From a checkpoint of a small image flow-matching model.
Model: norm layernorm, moe expert_choice, num experts 16, width 256.
Rows from block 9 of a small image flow-matching model, named by matrix and row number. Rows with one number within an expert belong to one neuron, the router's apart. Each number is 500 + 50 x the weight over its row's rms, rounded and kept within 0 to 999. All counts start at 0. Numbers have three digits each. After the name is the row's rms in percent of the matrix's.
After each expert's rows are labels from the 100 images, of 14976 (inputs lightly noised), where the router gives the expert most weight on average: "patch colour" is the nearest of a few named colours to the mean colour under the peak. Only what is clearly more common there than usual is listed. The data: photos of plants and fungi (iNaturalist). In brackets: how many of the 100.
# router: router (model.blocks.9.mlp.router.weight, 16x256, trained with AdamW), inputs 128-255
# up: expert up (model.blocks.9.mlp.up, 16x64x256), inputs 128-255
# down: expert down (model.blocks.9.mlp.down, 16x256x64, transposed), outputs 128-255

# expert 10
router.10 084:396497538456518560475521541447507583571374519483491398454498500497437475521508523506448683480441474412466308439531561508467530437492514520668474450452577499506443547522505565503543453473422510502534518469541473485483408463524493531503488441473446511442429516504526505559410499420547554473494563525461414459627516570418534526517463511576586655488417542542509463461551486478547510496534
up.0 095:482496500500549516500484500520528405465543500500483513402558467500500571500574581507553500602429482500500500500500500500537500550508488511488431500500500535500500500500522563500570500503500500500500500500563577589500421500487528500650541500500500443538563500500567499463451352500500292434518596500659500566412500517500476500500500500578565500500500483500584532445500500486500451500472
down.0 102:500528363500500482500500500441497500500482500551560428500500517500531500500500500552500500574647482500507523500500499386500607500635500500496464452500455466500506615500500500500431500533419519614621528500500500500500500442536500511500500454546500500500500452500515513500549500579607500475500500542583500500547415500500417500491361500664494533500622500500500492500406447500500500500500
up.1 115:500450500481536554500458484578517500511500500413500484500483333500500523500512555500500500442500451500500326500531500505500500416500500500500500484536500500408623458500500484500460500500500497433469336463500542561500499500500427518359527501500500500434500500500549500532513527474432500500531473500240500562541500502500500624500442500585533500500500500500500574525467500500500558575562
down.1 088:646500417500500494419611500535500603467500500528486500500447467407500500520500487500500577500500500500500500436500500500500573500506503500500500518500500500500607496500500467513500500567402500500500288429500500395500344505406524485500591500497596520500505500500500500500512563420500500500566500500500439500500500500500539400509531564631598500500487424455500500500440500500468500500500
up.2 117:500502583527500606500520500500512500421433484500500447382500534552500510519500437500505500500500498500500500465478500411601582500453543375419505491477503535500484527500500500500563505549500500500500500500551631500500539500521515448431490500500500500500500500507500496500407500473466424505500500539500364500458531500501546549428573500500385580500500500519500535500576382519500472500412
down.2 096:469500399500500500500500500500500500600500440500500500500463500498538487444500500500500548519500557500500500563500500322500500500631500500396500500499572556401515500375507484576500500500500500600568542500509467541503500455500519500500551500425500500446439500500494374481476500500424500500500418453500438397583492500500500500500511500552500375500500500500500500500580500357500500500500
up.3 105:500559500425500500435349500500500587500500399500500500517539500419431500506539516373500500500599515481512555500500496551500500403423449500427627361500548654540537500493437573500500395547610487500500500442533500444501500405495500500500327500505375581382498414478504553500500500500470500547500500425532500514497540500500577537500558540500500500500500500500500564521555500500500500500500
down.3 107:500500500470500500476497500500407500500500489538454518500563500500466548478543590496444587500500500500500630500500491470500500500464454500405500500509411500546404546469500342549500527500533420587500500445529482500500491442500500500643529449562461500520500472500473500500404500610403554398500489506500500500500500500500512500500449474500500590448425500474500550500510472486543457405375
up.4 099:500500500489500545500449500511539500500620441500500416500298565500500500639500440500500500563515459500511517500500415469473622579500471500500500498500500500500500481589436419464580500500500500510500534500500606500527421533393500500500531500554596500369500418504500532502425647500546500376500500500487500500469500396560500500500588500500508471464500500586500445500595442523570500512500
down.4 109:500500500411500397518500500559500456447498585447500526500548583459462500498506448453608491598500500540457500456486561500500428577578588470565406500533500701469408500500503500533500519581500514500500500500500504500500512536500500500612500434500500500499500397500538500515444500441500488500500513500543500441500530591386500512447500500500541500533500495500500500500500480500500576500657
patch colour: grey (88)

# expert 3
router.3 091:412525511550499525582547578476515474463434486466557587547498525616528447504449535587598470445515520396579553497523493440591477505440490479443528511486539487517437500459507502502476525530585505522500427519505467560556531515497421469435463575469567471537436498717532466485457533544510511418527507498502426487478527473613506541556459530536521438443524488539533484478588467478457469579562
up.0 087:536514536463427500464469578540483500500500367500500500500390500552500515500500475500500428500405500500461500500444529500500487562603500500500615578554500480435524371597559500484363453377565500585500500456472500500375522500500454500478500500533488500500541451500500500443576500500384500500500500500527582503495500500523481537500500484500500500500500500589500500473500504574500523500500
down.0 102:500500384462558470380500500500584416500500500508500479500500449500500558410537559567500576500548500500500500391500672427493500500500594570518500500498500500500500500500500500462500453500500570561500500500488500508500473559416500500388500466546500512470500583567507567500531455399446529441500500472500500500441500556603635500531500500570500537477500375560500461500500471500474605500527
up.1 074:475500437500500500486566500500580500503500500500500500601500390500500672600411500500549500610605564500500500500403316500500500496500500500500431500500373500618500500500569500447500529519500425500542500500500475548500402500500434500407428500500550500440461500511500500487500500492500647388452477500527500481395484500386500500587500500500418548500500500500500500500500500505500412500529
down.1 086:465500641478500594374500500500500500417521500612500500507500470500527532500500533500562500500500487500500346500547500500500453500499542525529500500500500413573500470455500596500500507500500500500474492500500495500448500568464500394527562500516500572629567500500469538478609495500372572487560500667500500511500500471500554500500500596500500500580500400500594375320500429500479528407443
up.2 083:500539500498500500375618588488413544500500500438500500500500583500500500500539500500500483514500536500443485500625654500500500500461429500500500500500500568451500538574542468500500397500500500500640500606609475451500500500500433500500500578500500500500500500401496500468500503500578476482500322507500500500500460500500500538571500500500500557379375446500500413500500500500482584500500
down.2 072:500393500500500500500500500410500405500551562477500500510500494490500500489488400500500500525411500500500463393487569454709500500540426541500445500500500588500566500545516500500500588500500500500394423524500592500500424500500500500500466500623430420505462500404500524500500415465500448486592515500500605500500465555500500500500500500546532500636500497500607537507391496512500500500483
up.3 077:500600656500586477483500512500500500435585390427610573530500500495500500692532688495500500500508500321500500629500486560500498500435500500491500516500453500500505500419431500481500500500515500677493544429452516500500500398500500500500500592539450500581470400500500500527546573500500500619488519500433625500500500415500583516500500490500500549463500500409561500500534508500500431500500
down.3 083:666500500500577554500528500499500388500500500500500500500500500510500500503500500500450500384500500500500500500500500500500623608500537566526534500537553582500500548500546500500610500500513552556500588425487475500528500385604500500500500484500453500454500472417500426476596429519322462389568500500500594500500479482468527392500500500419500544472432500500500514469500500500432500500494
up.4 090:500542500500500416382509500500578432500498500531451451500528405579500500504500637434590500482519584500500438382558500591500419500506514397500500447416409393456500500399500553458427500500500548600549563500495405422500500539615500500500599500500500500500525403600463500500486500500557500575456500500392553500384500500500556500562575500475500534500500500553402500500443559500419500500427
down.4 094:533573500443489435532500437500500508588500500479539469500500500516500391458500497459567500500500500508500392543592500470542408500458500500403500563500500510367500500638536500526527445612500500454610500500500500339500514500500500500602657500396619623536500539532500500438550630500500472500500501462500445500611500500457392500500500452500382500500516499500558500539462544597574500500500
patch colour: brown (78)

# expert 8
router.8 121:444486533552517517560558534577513508358574436429531507517517491534593413437462566546441589491503512466544542544481490466550487464471500494533503481505502554513450586486483522519479497465588560560561538488496460578494536510435471486418456507566529450421451443529493527509565572474462437500476492553466488559481444468459523532551453516467545489474573510554470514458529427496428402543394
up.0 096:405535500500536500500355500500571528500542500603546509563500500537500464604435539536500488500466575500500500512500500556500546500465500500500429459500500536500500543500374500500500500500572458500500503500500432459585400500400500473500539500500544472428440362500500500560500530500500496653462500473495500500505446603500500500489419441440500500500500480407564500500500500542500484500500
down.0 101:458500553500434500407569500536425500500524600555586374428527432490500500426500559500500500570500644587601553481500410500500500500500518503500452500500500491396500500500435500500500500500500544500500500415546500500410500503401500438500467500500500500500500449500530500615500531500467500425500500500397500589439500438500500500457440500500364500500500476535443571500500500559500458442509
up.1 100:500500478487500500450500421500500471500500584500500500500532500500523403500517500500500344478500500500500500557500500500424500592487466520624500377299399500500556500488578500516566643453604604500500500500500545500500410500500500500500500584500596500500500370500500500508487500414500500500542500500500500478500500466500425500564400500553500500500500536500591478500533500436500596508500
down.1 084:500554578500500500558500600500500520511500557500500540500629557500500550604500500500547500392460500427500407613581557500581544500500480500584663500396500438500435604579500500500500416471524500500549500514576438510500431500500571545500534500500500475506590407577481599534500500500500500444500411517650500449560500586500500500500500536500500500502597547565500500500527500500500500497500
up.2 098:463402460503500500516500500467454500500519508427528407500500500500609603562370532496500416500516413542500500500500568553500504522485500500552500609500500500500500535441388405500571591595537434500537510563429500500500500500500500500500475357500571500500469447500457434542462500500515624514500500585500574557500601392500553500582500500451492500500500500500500611500544414500480586500500
down.2 100:513500500509590508368569558500547539388500500477548500500546430356547500500431500389592477500500500500500491500500395500622500500500500428500500500500376500523500500500500563500405500487500613500500500500500486500500551500500500478551500318500630411411432500500500500515500500499491407500500500342413500500500564610577535500500545500518368500519505500500538446500472500500535500387517
up.3 082:500655500500500451500500553468500414500500609546500573500500466500500500500607500500560500500500446580500500500500523547534500430500601469500500487500500434500500452648500435445500500500436500500500500500500500500539397500565500500567500500500500500500500594500500500500500500455500500500500500633454500335477500500379500447534408500500530500500500500500442500500538545500609514458547
down.3 099:570542512500500608500500538395448500500377500500500474500500500500500500500404500500454399500448500457500505500500500500500500500503537500663500500500500500500500500500500500500572500500652500500448500500500500500500398500556500402585500540546500638315536500569460500485477448500572500500500500500327500500500500492500465508416500500500500500500523469416500500500506403500437500500500
up.4 095:455480452500500500500491500589535500474500500500500628500362500500500500500500500500560598500500589494408500611500438533500607500500465500500444571577451561557500417501486479555500500520470500620563500500500500500500520413495507500500535489500500500500500447500608335536500624500411500500633500500500539549500500500500500500500500500500366500500564500574500523422492500500500500500500
down.4 099:500500500455503397500636500500500500500500500500500386500433489500471500462500500500500500500500500500539358534500607485500531508443483500500500500500500500500593586578531500505500500500348517399500500458551425500500369500528483500500470526500500633500478396423459372565500569500500500536563500602520510445500545532456527382500500500535458500500423500500566500414500500500500500500546
patch colour: grey (80)

# expert 4
router.4 098:480536508437511468475486523379539522553606574602430495382445492574486503502605523451565480545551509463469503447503470519510557535521497546546502509497436522464551466588463417514547461527502452478477429426474431430480366553546449475568534455460555501504535557399492498507495543451592466471397423426557497529461552526372495489467501450462559576437451499502508541485463491557583597493641
up.0 078:528500395514500500500500500287500500529500669524500500548418581500526500558530500512500564500500540500616500320500407480500530500507500500500501536500534500681502462500500487541500381500530500526500500500500608489553500515437500552500500500574420518500500500500500500500454500500430500500462500517505500322446464500500500500519624500500416500500372500500500500500524669511500500580500
down.0 104:500500544526690376456434586512375458449500500496500500500500710500496511500477500500500500640500577500500428511517500500448500444500570500360500500341471522435500500571457500500500500496500500427500500492551547517500500419500500395435560582500485500429500500364490500473500500561500500500500502500500576500500550593500500500500525506541500413447500500500500449468500500500500480491456
up.1 093:500519500500474500500500438500500500500480640500414433500517500585500500500500500500500624500500500500500500500470500500500500500500500495500532500411500418429593500534500523500500500500500474500500470500500497500382500500483510504500429500500500597440497500413500552500500450485433461500418500500500417500574500500430500352542443502488502541568558500639473397410567590500500500500500
down.1 109:439500500500500500427500500500500596601455500500500500500535500589500517471430500500500522500488346368500418428500500391547433527500500500429490500479500631678500500562500500500500583407523500500500500518500620500500394548500500568500500585500490500406500512500532463500547625500500500477480389506418500500494540443370539492599452500500441500500500469596500428500539500500550441469618
up.2 103:500446606500524500500500500500500500500560500500500404500456509500488619500498589522499500500500500575500500492500563500365481500500546500500500398500500608506500581500500500500500500321411500498519500389500500500518500509500500435500500500500368474500507550457562500500433500625500413500561500500519500428500509500500515500500397505507500483588526403500506500479500500500400500500500
down.2 084:500500389378575500500519500457500378500500500500565493500476500432483500345500445500500500417406523500573488500500500500565500500500587420500591555500500451350522449500537500500500500500500489500417536599496629500500500500560500500501453500549494500500500500475500466432500516500500500401500601495500532500500493500500500504500500500461500641501556405500384500500500486500476500500500
up.3 109:498539498500500524514453500500390478500500555473500562500407524500524500449500500546471656405509500500489500500428500432500500479500516588532531500411500497500500441500500500464500500500500500500500519430538500548487593590605500500443500457500529532500454500500489635500546500500379556482500492469500503555585500426552500533500500581550500474484500447418446379438500604571500500500465
down.3 116:465500500447500500578500500500500500462500564591417500587402500500459500500500500397500439500500463500410386500365500500540430500500500425496601500500431472500500500500500473500483500500369500500522437500488441541511500390500500500500601500486519450500512500366500522500500418500500500500500533570500530405500540484500463500500547607542458367536474453500471500500618500588550500500416
up.4 113:471486500500400500505416500559461431500500500500500500500500500500500450500484460500476500500622548535473578500437500406519500500654500500500500500500477441500450471436461500500362448336500500479524413500437581500500500500467500500500487496476500441500500458500499500500500500553384500623500532463500500500445541371536500504500500500500531580500426382529538583534532547500500354399500
down.4 103:500500500469500501498500383514478481552586500608630524500552500483500386502500500500623452500500405636500500500437388500500387500500500397500500500500500577474493500443500571569500500500473500500628551500500393500500436500500500500500565500512432497444613500494644528500500500449500412500500419500500463490500494671500500589538603500500500500456574508500453558506590500500500500500504
patch colour: black (29)

# expert 7
router.7 073:558571474508561461450515492354598460410385463442491497421538497485446417584473508439512491595493467494517514368497548443499534469480551559485495495441470432477431529472559445476445488468442460423431526402496518474485438471531449503533465510508526512537528494512491484508491488554576622493509559523505521403426525499495481482457481391520530523430433364490471415565514479510599521415532
up.0 094:500500608521500500500475500500516442465493611500338508500500532500500500500459500500505503463500506487500500431453591500515573554500500562500499636500500419500500500458500500582500512447537500499500500500528500500629500526500500561557440500503533500500466500500500530500500500500444500500461288549628500384500360445500668385500500437503442522500426461500531500460501522465578569500546
down.0 097:502500371500500500448635484500473500500519505500500500500546500500500400503555503648433555500500671500500500500500508500500500500500500500500514500402500500500500500528574540437391525500588500500384500500353500500628500540500500473500576500500652500500500500500704500496463500500500571504500499500500500500555500500564500617408500428539500460522500420672445476500500517500516652442500
up.1 116:565469421500500500543547500500585513602741508446500500580447500500509467500523500515505440557500423500500465500500500464500519512513500500500482500500500500500571453522375500471500494500654500500500500500500500500562434459513500476500500466500500500498504500552453554441551401500500429390500500500436598518545466500476500496500500568489458500500500474500544391527513500500579601500501
down.1 100:491482500500500591501604389500500500482429500479500500500500500520610500565474500469500695523427500500500570436541500576564500500500500445454500496450500500544500582500496500500516500500657500500500500520500500500500363500491464500424498500500500500500411511277500500500570500500500464376478381535500408443467467470487566550501514547500500500500500500489500500500546426500514535447500
up.2 096:500500502400458546500500479499500500500563500500500500432500500672500500500500500641546500500561437366366500500599586570500500529500421500587382500510579541500500500415500500456377570500500500500500500500473500500500500500538549500532435552500608450494500516500481500571500450557506500500500525500500413515415500546500500444500500500500466500623500480500500426433500508542500500500544
down.2 097:599541500500400357500488426505555500431500500500500556562500500471500500500500500668500560535500500494627484456500418500500500449500559629469617536500500500500500593500500607500580529513500588457510556474538565500500500500500500456479500500500510500393500504616500597500500549495495500500500466470500479500496500500500482687494413469500500500369423500529500500617500500500500422419520
up.3 110:465500500500574500481500500458500500500512500510500500523500539628500500500594476500554500540574500500507429477500451483516500500500500465618578500500500528500500500530551567500500573455601499475500368500529706457494500518521500500500582508397488655597500500500500446443500449414522500500512490500500500500500502500370477531500500500507439500500546500500557483500459418423500500500503
down.3 102:473500533548500382500389500589503543426518506500500320500507465405474500470378400435500606580500500500569500331500500420500588500500500500500500500500500500500500500432379500500500500500563500544425406500500500500461464500500422500417373547378500546432511500595500500546632523471500500602456414549517500438500500500547500500516500470535500500518555500500489500579500500510500513397490
up.4 085:403622500452500497498500500500500518595441500629450467500566500500468373498454421479500440550588439500640500541500500502574500500556500577532500500500500500464500500572500557496500500452500500457500560513500500500452500451500463516500500500500500500500456618395500500500500573335543406565500327500500500500476500500500500485452500649403500500512654500500500527360500500500415500556500
down.4 083:500500500500500377453500625500500492500415500500501500500500442500456540500500500512469458543500475512411500632497352500500581500582508500418500514465500500489627469457396500421452608500610500550500500500516500500499533500455500500500500500500601457513500500500500500526505381606476425500500500500500500396500560552331537500500500616500500500591549605500500500621550500500538500500551
patch colour: grey (89)

# expert 12
router.12 112:523442518469500509477450502566493448571393541530466503538528479358531482475476471516499443489515458533454516482481451539445500395490509519503466613501441542533568505629472502537527496498478494510498592526460511473479587550517552463421509554528526466591508537498503354507612430461483485508490434519552543513574483468566477536480512604559525487453500490449467512519490508606464519438512
up.0 092:500595500500500664500576538545500527605500692590500500517500588538500500589500462449611500614500500517500500500444500597692500500500500500523500500500500500500500500636564500555500500472587472500556500500518563500500415500461500500555492482427500500381500536504500498500514486500475499482446372442607426500500421485376525500500500387500500500500629500500481593500500354500500592500500
down.0 110:572500504473553549524500459500495500500500517521498530500500484619500469500500485500500368455510500500491541393500500500406424514596500500544500500500466537500358542500500500459500554500652500500500458500500397429500424500515500500500500423500500500443500505466500393500428500500488500500500420534543500564489471415641488500484474500500500500451686500474540590500402500447478500500500
up.1 101:408500398410500500451500500641512500497500500500493391500500607404500444557500401500374500500515500500625500585500500500500401500498500578611534500500400393567500500500549509500508466473361406428500406500494500500585469383547500528307602500500500651514500500554500500514549500500466500500534500496500544500500500500591500574600537496500500500500580500500500349511542552500500500489500
down.1 096:555599500500513417473500416318500483500500461500500500500500500552554550500499485500500565500497487500562500500617594500544554518500500415500500500500529500500391402500500428618500500500414451500500519500500500500500500550385500526364627500500602527405451500450495581553404500500500505541500450500500500564566500493500585434500500500444500550500542461500532556500350500500500489500500
up.2 077:497500500500527500500500500581500500500500500500453500560558440500500500500500500601500500500500500444500630621554466500537536500545500473485500500497504500472623500500500500500500500525500446549500543410500581500465461501500500518500500500518500500500500500500444500501537500500500500500500491460505415561500500500500468500420500535483495515500500500500500500511442391500469456430447
down.2 068:500500500500500455500463500500500450560473494500500599500500587351500500500500423452391500403440448463500500552500500500466531500543500500500532500500500500576500478500500516424500500500426500485459504500500500500500500500500500500500500500434500531500500509560465579500563500522500500442500500561500398500529500500500500500500500500500500500537475500454500500500500538500500500500549
up.3 110:471466501500496454500500448500627628500500487500500500479561500500498500388470567500500500500500500500497500500551390474540500570500584552446500565500500429466563500500500500500500558605515525500367513500489410463533500500585570425500500462452500500500500549500444500538500500523500554500564451493500500500500500560500427500491500525652456539416642557607517450500500514500500500394576
down.3 111:500553538607500500500558536500594596575486470509500500490560533500500487440541500537500500500480499558500524450436577494500533500614500500500461567500500553500475500500500500398500588500441500548473500546586602367500625560453590422460500472513479500500518447500500500480573500500500509500567500423500431500603561500548665437528500518500502500500500412500500429492500500432480500420667
up.4 088:500466500500500500500443500561521488500562394541500500570410500500484500535413500442500546638485476534439500659546440555541500500523361500500500500500500500566540500639500500407549500478456500500500437500451500500500500569500595500391554597500500500424466664500500527518500500500258500617403443500580493500593512399575651500500500571539590500500533541500454558525559524500500500500500
down.4 069:533500500500500500666500500500567500500500413500500500500500500530500500500451500500500471500500500500500500534500500482500443425565373430582500500500500500500500500604500500526474500500500500500500500500500413500500500500500478500618500381473500500500500562504500500500357442500500557501500500500500500500500500500500500500630484500500564500500500500612500571500454500575500500574500
patch colour: pink (40)

# expert 5
router.5 067:549500419545524442427486484469527516463402480486439573556498492450478549542524528549468480475511420501526456467401497478441475469407458465451440487504527390478418488457485534431515461451393526439502549446507488465531513522527516570540461478544422564484498517585463506505513536517542599479446482550497519380493475496516533538476473445530467533458421378533505479487519512505475467437438
up.0 100:415500500500500352521545500489500447500477519500481512500442500451500500481524500632565558500502500571500500535420466500463514505500500500433500514500500422634500500594500500500472502496381500480540412500500566491527421523638502553500500500500516423445500500500475494500536500434570475469500513500617498548457521500500500597500500500500500500531330439500468484500500533585524500441500
down.0 112:533476497573500413500503579500527500500500557475556581500500500500500426531500500500392500500457500457496500500405500500500500500500500516500500484500500500577506500500500492467463443500342500474525500454487500618500500500500500532500513500500500500511500535448500491510423464507500533500435500602562500556446500500500359500478398368500500488500416578524416464500500468467435521452454
up.1 143:500481500637573500500483555500469568500558601500442486500499482500488500529500548582403612500500500375573602500435500523485500500593500500500431413553500560500500537540460500443500451500500500563500526500415664411406566509536514385489500500486592500500500500500486500500500559547500545593500500583478500500500500629500527405496514451467500506581500528500450495544500608523500496500523
down.1 134:689500500609469448418421537495468500492437490471527500500500529500529489574475553394500457500620500520541433508386450418470464611422500643500500432587500500573472557500530504500509576461500500502498500516584574500508378515500548500596500500500500628500481591585511539500502500462573577500508500500488296497500466500559474532492485500524512423500536565467500500519436472477500483500500
up.2 087:568500500500500500517500494645476500479428500500500390500612500359500508542569704500600500500500523500478500500548500524413500500500500500462500518536500549434437500587500497500500500500500401476552440500500500534610500532500433500586725500450418586512500500500600500500500500488500541500589500500500529509403604601379524500500500521500500481329500416455500422516464403500500504500500
down.2 106:576500591465500427500579500580500500456500419500500500456466573448408545450500538499500384500500496458442500453451360345350496500612500580500500500500411500500500540500500500390500485464560500500489565477489500500554500500500484500380500500465372480449500416500500500448451534500570500456518509494537500512426500500479500500500500292500512500596389665500500416500443556500500500529500
up.3 091:500500388396500500397500391350500500500500624500500392500397500500500605484500500517557424528428442490500556500500569500500500515497500500500492500390500530589500500500421483479591500541500432500480500500303480500518500500461521500620500403440500500500500500500589386433500512551546555500577500500500542500483500500428500566500500509481579500440435500507500500500478500500428500492628
down.3 099:500427665505558500500500500500511500449500429500439421548500500553500494500500500500500408408329500485443500508500500500500477500500611484528611500480500500500557482500618500500500500468381500362500500411440500431503487500500500500499500500500500495554399500519500500500500593500500500500494465585495429440500500500500512500538500500500500500500413500529568500506574500500474589558577
up.4 113:500414445510500562500457484457500500472470500557472436500453461500500500427500545590500500501500495500500514430500500495593500500416445500433516453500500350500518600500500500500500519500464486567500558606500624557500487526500446597500500505500541500492453555500400539500500473584500500529500474444500500635603503593500559621581500500500449536500631547500610565500506561500469500594632
down.4 104:424509500534501412670543500522500500501535500500461500510481500500500475500500500498548500500447574477418442608500472500500500362658500500419631500431557681418626469500536462434476500500500500512500529520436539500396513500671424455452500562500500500444558558500464520494611500514515446500358500547543405497602501489582396428561426500500521500500500500457500543473598468392460562500500
patch colour: grey (91)

# expert 11
router.11 111:499569467442528483512468474443505518568614499567520504495592521538455500425489488485525474519473491424461471441516486504554526632509491497503508510529489618523534436389502508519516501552468455491492338451430503511444456464515507492519448468440516570434533505463511443511463487513521471561496516517491468486483506455483490496511512478495459513547453552491532489542416473522575535552525
up.0 093:500500500500581500500500500560447533500628533500520667544465500500557500384500500500566500460547599581421500493544539500554500411428500383373500353526500519420443500500453615500500500474500483500587500530616489403500500500500500500502568452500500481570563501568500500500537500521500500566500585500496491500408497518500500500528528500471500513500500626500500397575515500461473511486500
down.0 095:570500500599500449485500500576500571401500394500500500500586500500489445500500500500498558500500674500473500500500512452500434454514500520500500518500474495500572500503500500517476500500469611500500500500500532543500455500500525534498565442500500546536533500552500500455600546500392500500500500398500513453343500549500479500538585428500471470523500573500500462500500500500523500582498
up.1 120:416500622500500500473500500516500466500500596538475577500500500500490500500500500502500500500500467500500494500461500607513500413500500671500512500465500500500500500500550546500500500397510500509500514530500485506567468500500581413453500500500500500554500500473500645500422393531573500500500422500502608511476500524500500535481540687436556500500500599500476500463500515500500479500500
down.1 115:453500500436500500500329466413500570493500500500541417551518500641508500500500500500500500517500520500500500390369457500520500500578500374450474500469500574466500453500500631495456493533584500500480598531500500500500500474500484500568555500509500500443491444676500500571412464500597500577500500500500500500500500500500500500500500452500595500358592431506482417488500574380500534500500
up.2 107:469603500500500500500457500500500500592650500545500620500562570549482500500500500500500510500500500459500500500500562382614500500635500551500500512500493629451600417500577500500500500547561465504500433563478500511459344500539562435500500500500555560447506517500500500500500542500536500500501627500558500500500546404500437500572500550500500500500500500434519505557458500454500591673629
down.2 131:500486523500500500500379490500500520526500442467510500451500500561497500500500529500500386500500500479480468446500532502413533392404460591500500439500500542500348500481489576388500500501500465378580417500402566442500500496582508513500562500486468522407500522616500463468500500526500503560505672500500523489478500500500546487500467533500452500572500518500500401449492500430609500500476
up.3 116:457571501500500465535500538588500500418500465500500397484500599500550500470416513500500443500630431382525500580500500508527370538429481500500440561510500549560498448447414438523500500519500500500532383583350500383500552500492500500509540500500607505552500468500513369540500545473429426500500500500566500631431500544500500473500436500491503500467400500473500500500572500487500446564535
down.3 102:500525330500500571399500574500500463500500500470483500500520587500507500500579548547471500559452479507500500563500533463418531500500500500550500515604534500396500371528500564488498500578408514519500351500419460631500520581631466510500500474644566436500574512500554452550500528500577500445508500500500529500500502544500389507500482500537430496607333424500338523500499500553500461465500
up.4 119:480500500500475500557500482500493580558500544467483500500570535500500522513587549500624518359379567519483500500542592500511500500537500429500500500434546427500490516500500567500500500500372424500500500523500500500444408474500500409556500500464500527500500500488576638500512500541500517409477581500500324436500500509445392500572420500500500500511500496500540586500385443500500500500590
down.4 111:500519500581500500500500500476572500523491467538500575500500518564461500430406500500496500500509500494409500463382500401600493500500523561500500532405556500425500500455489521528500415710400500500558438536500500455500472620500581463500590649500450482500502500529500558419629500500430536630500504491511416514472493469476494500500479440500413500476500500500447500500542410625500500541348
patch colour: black (82)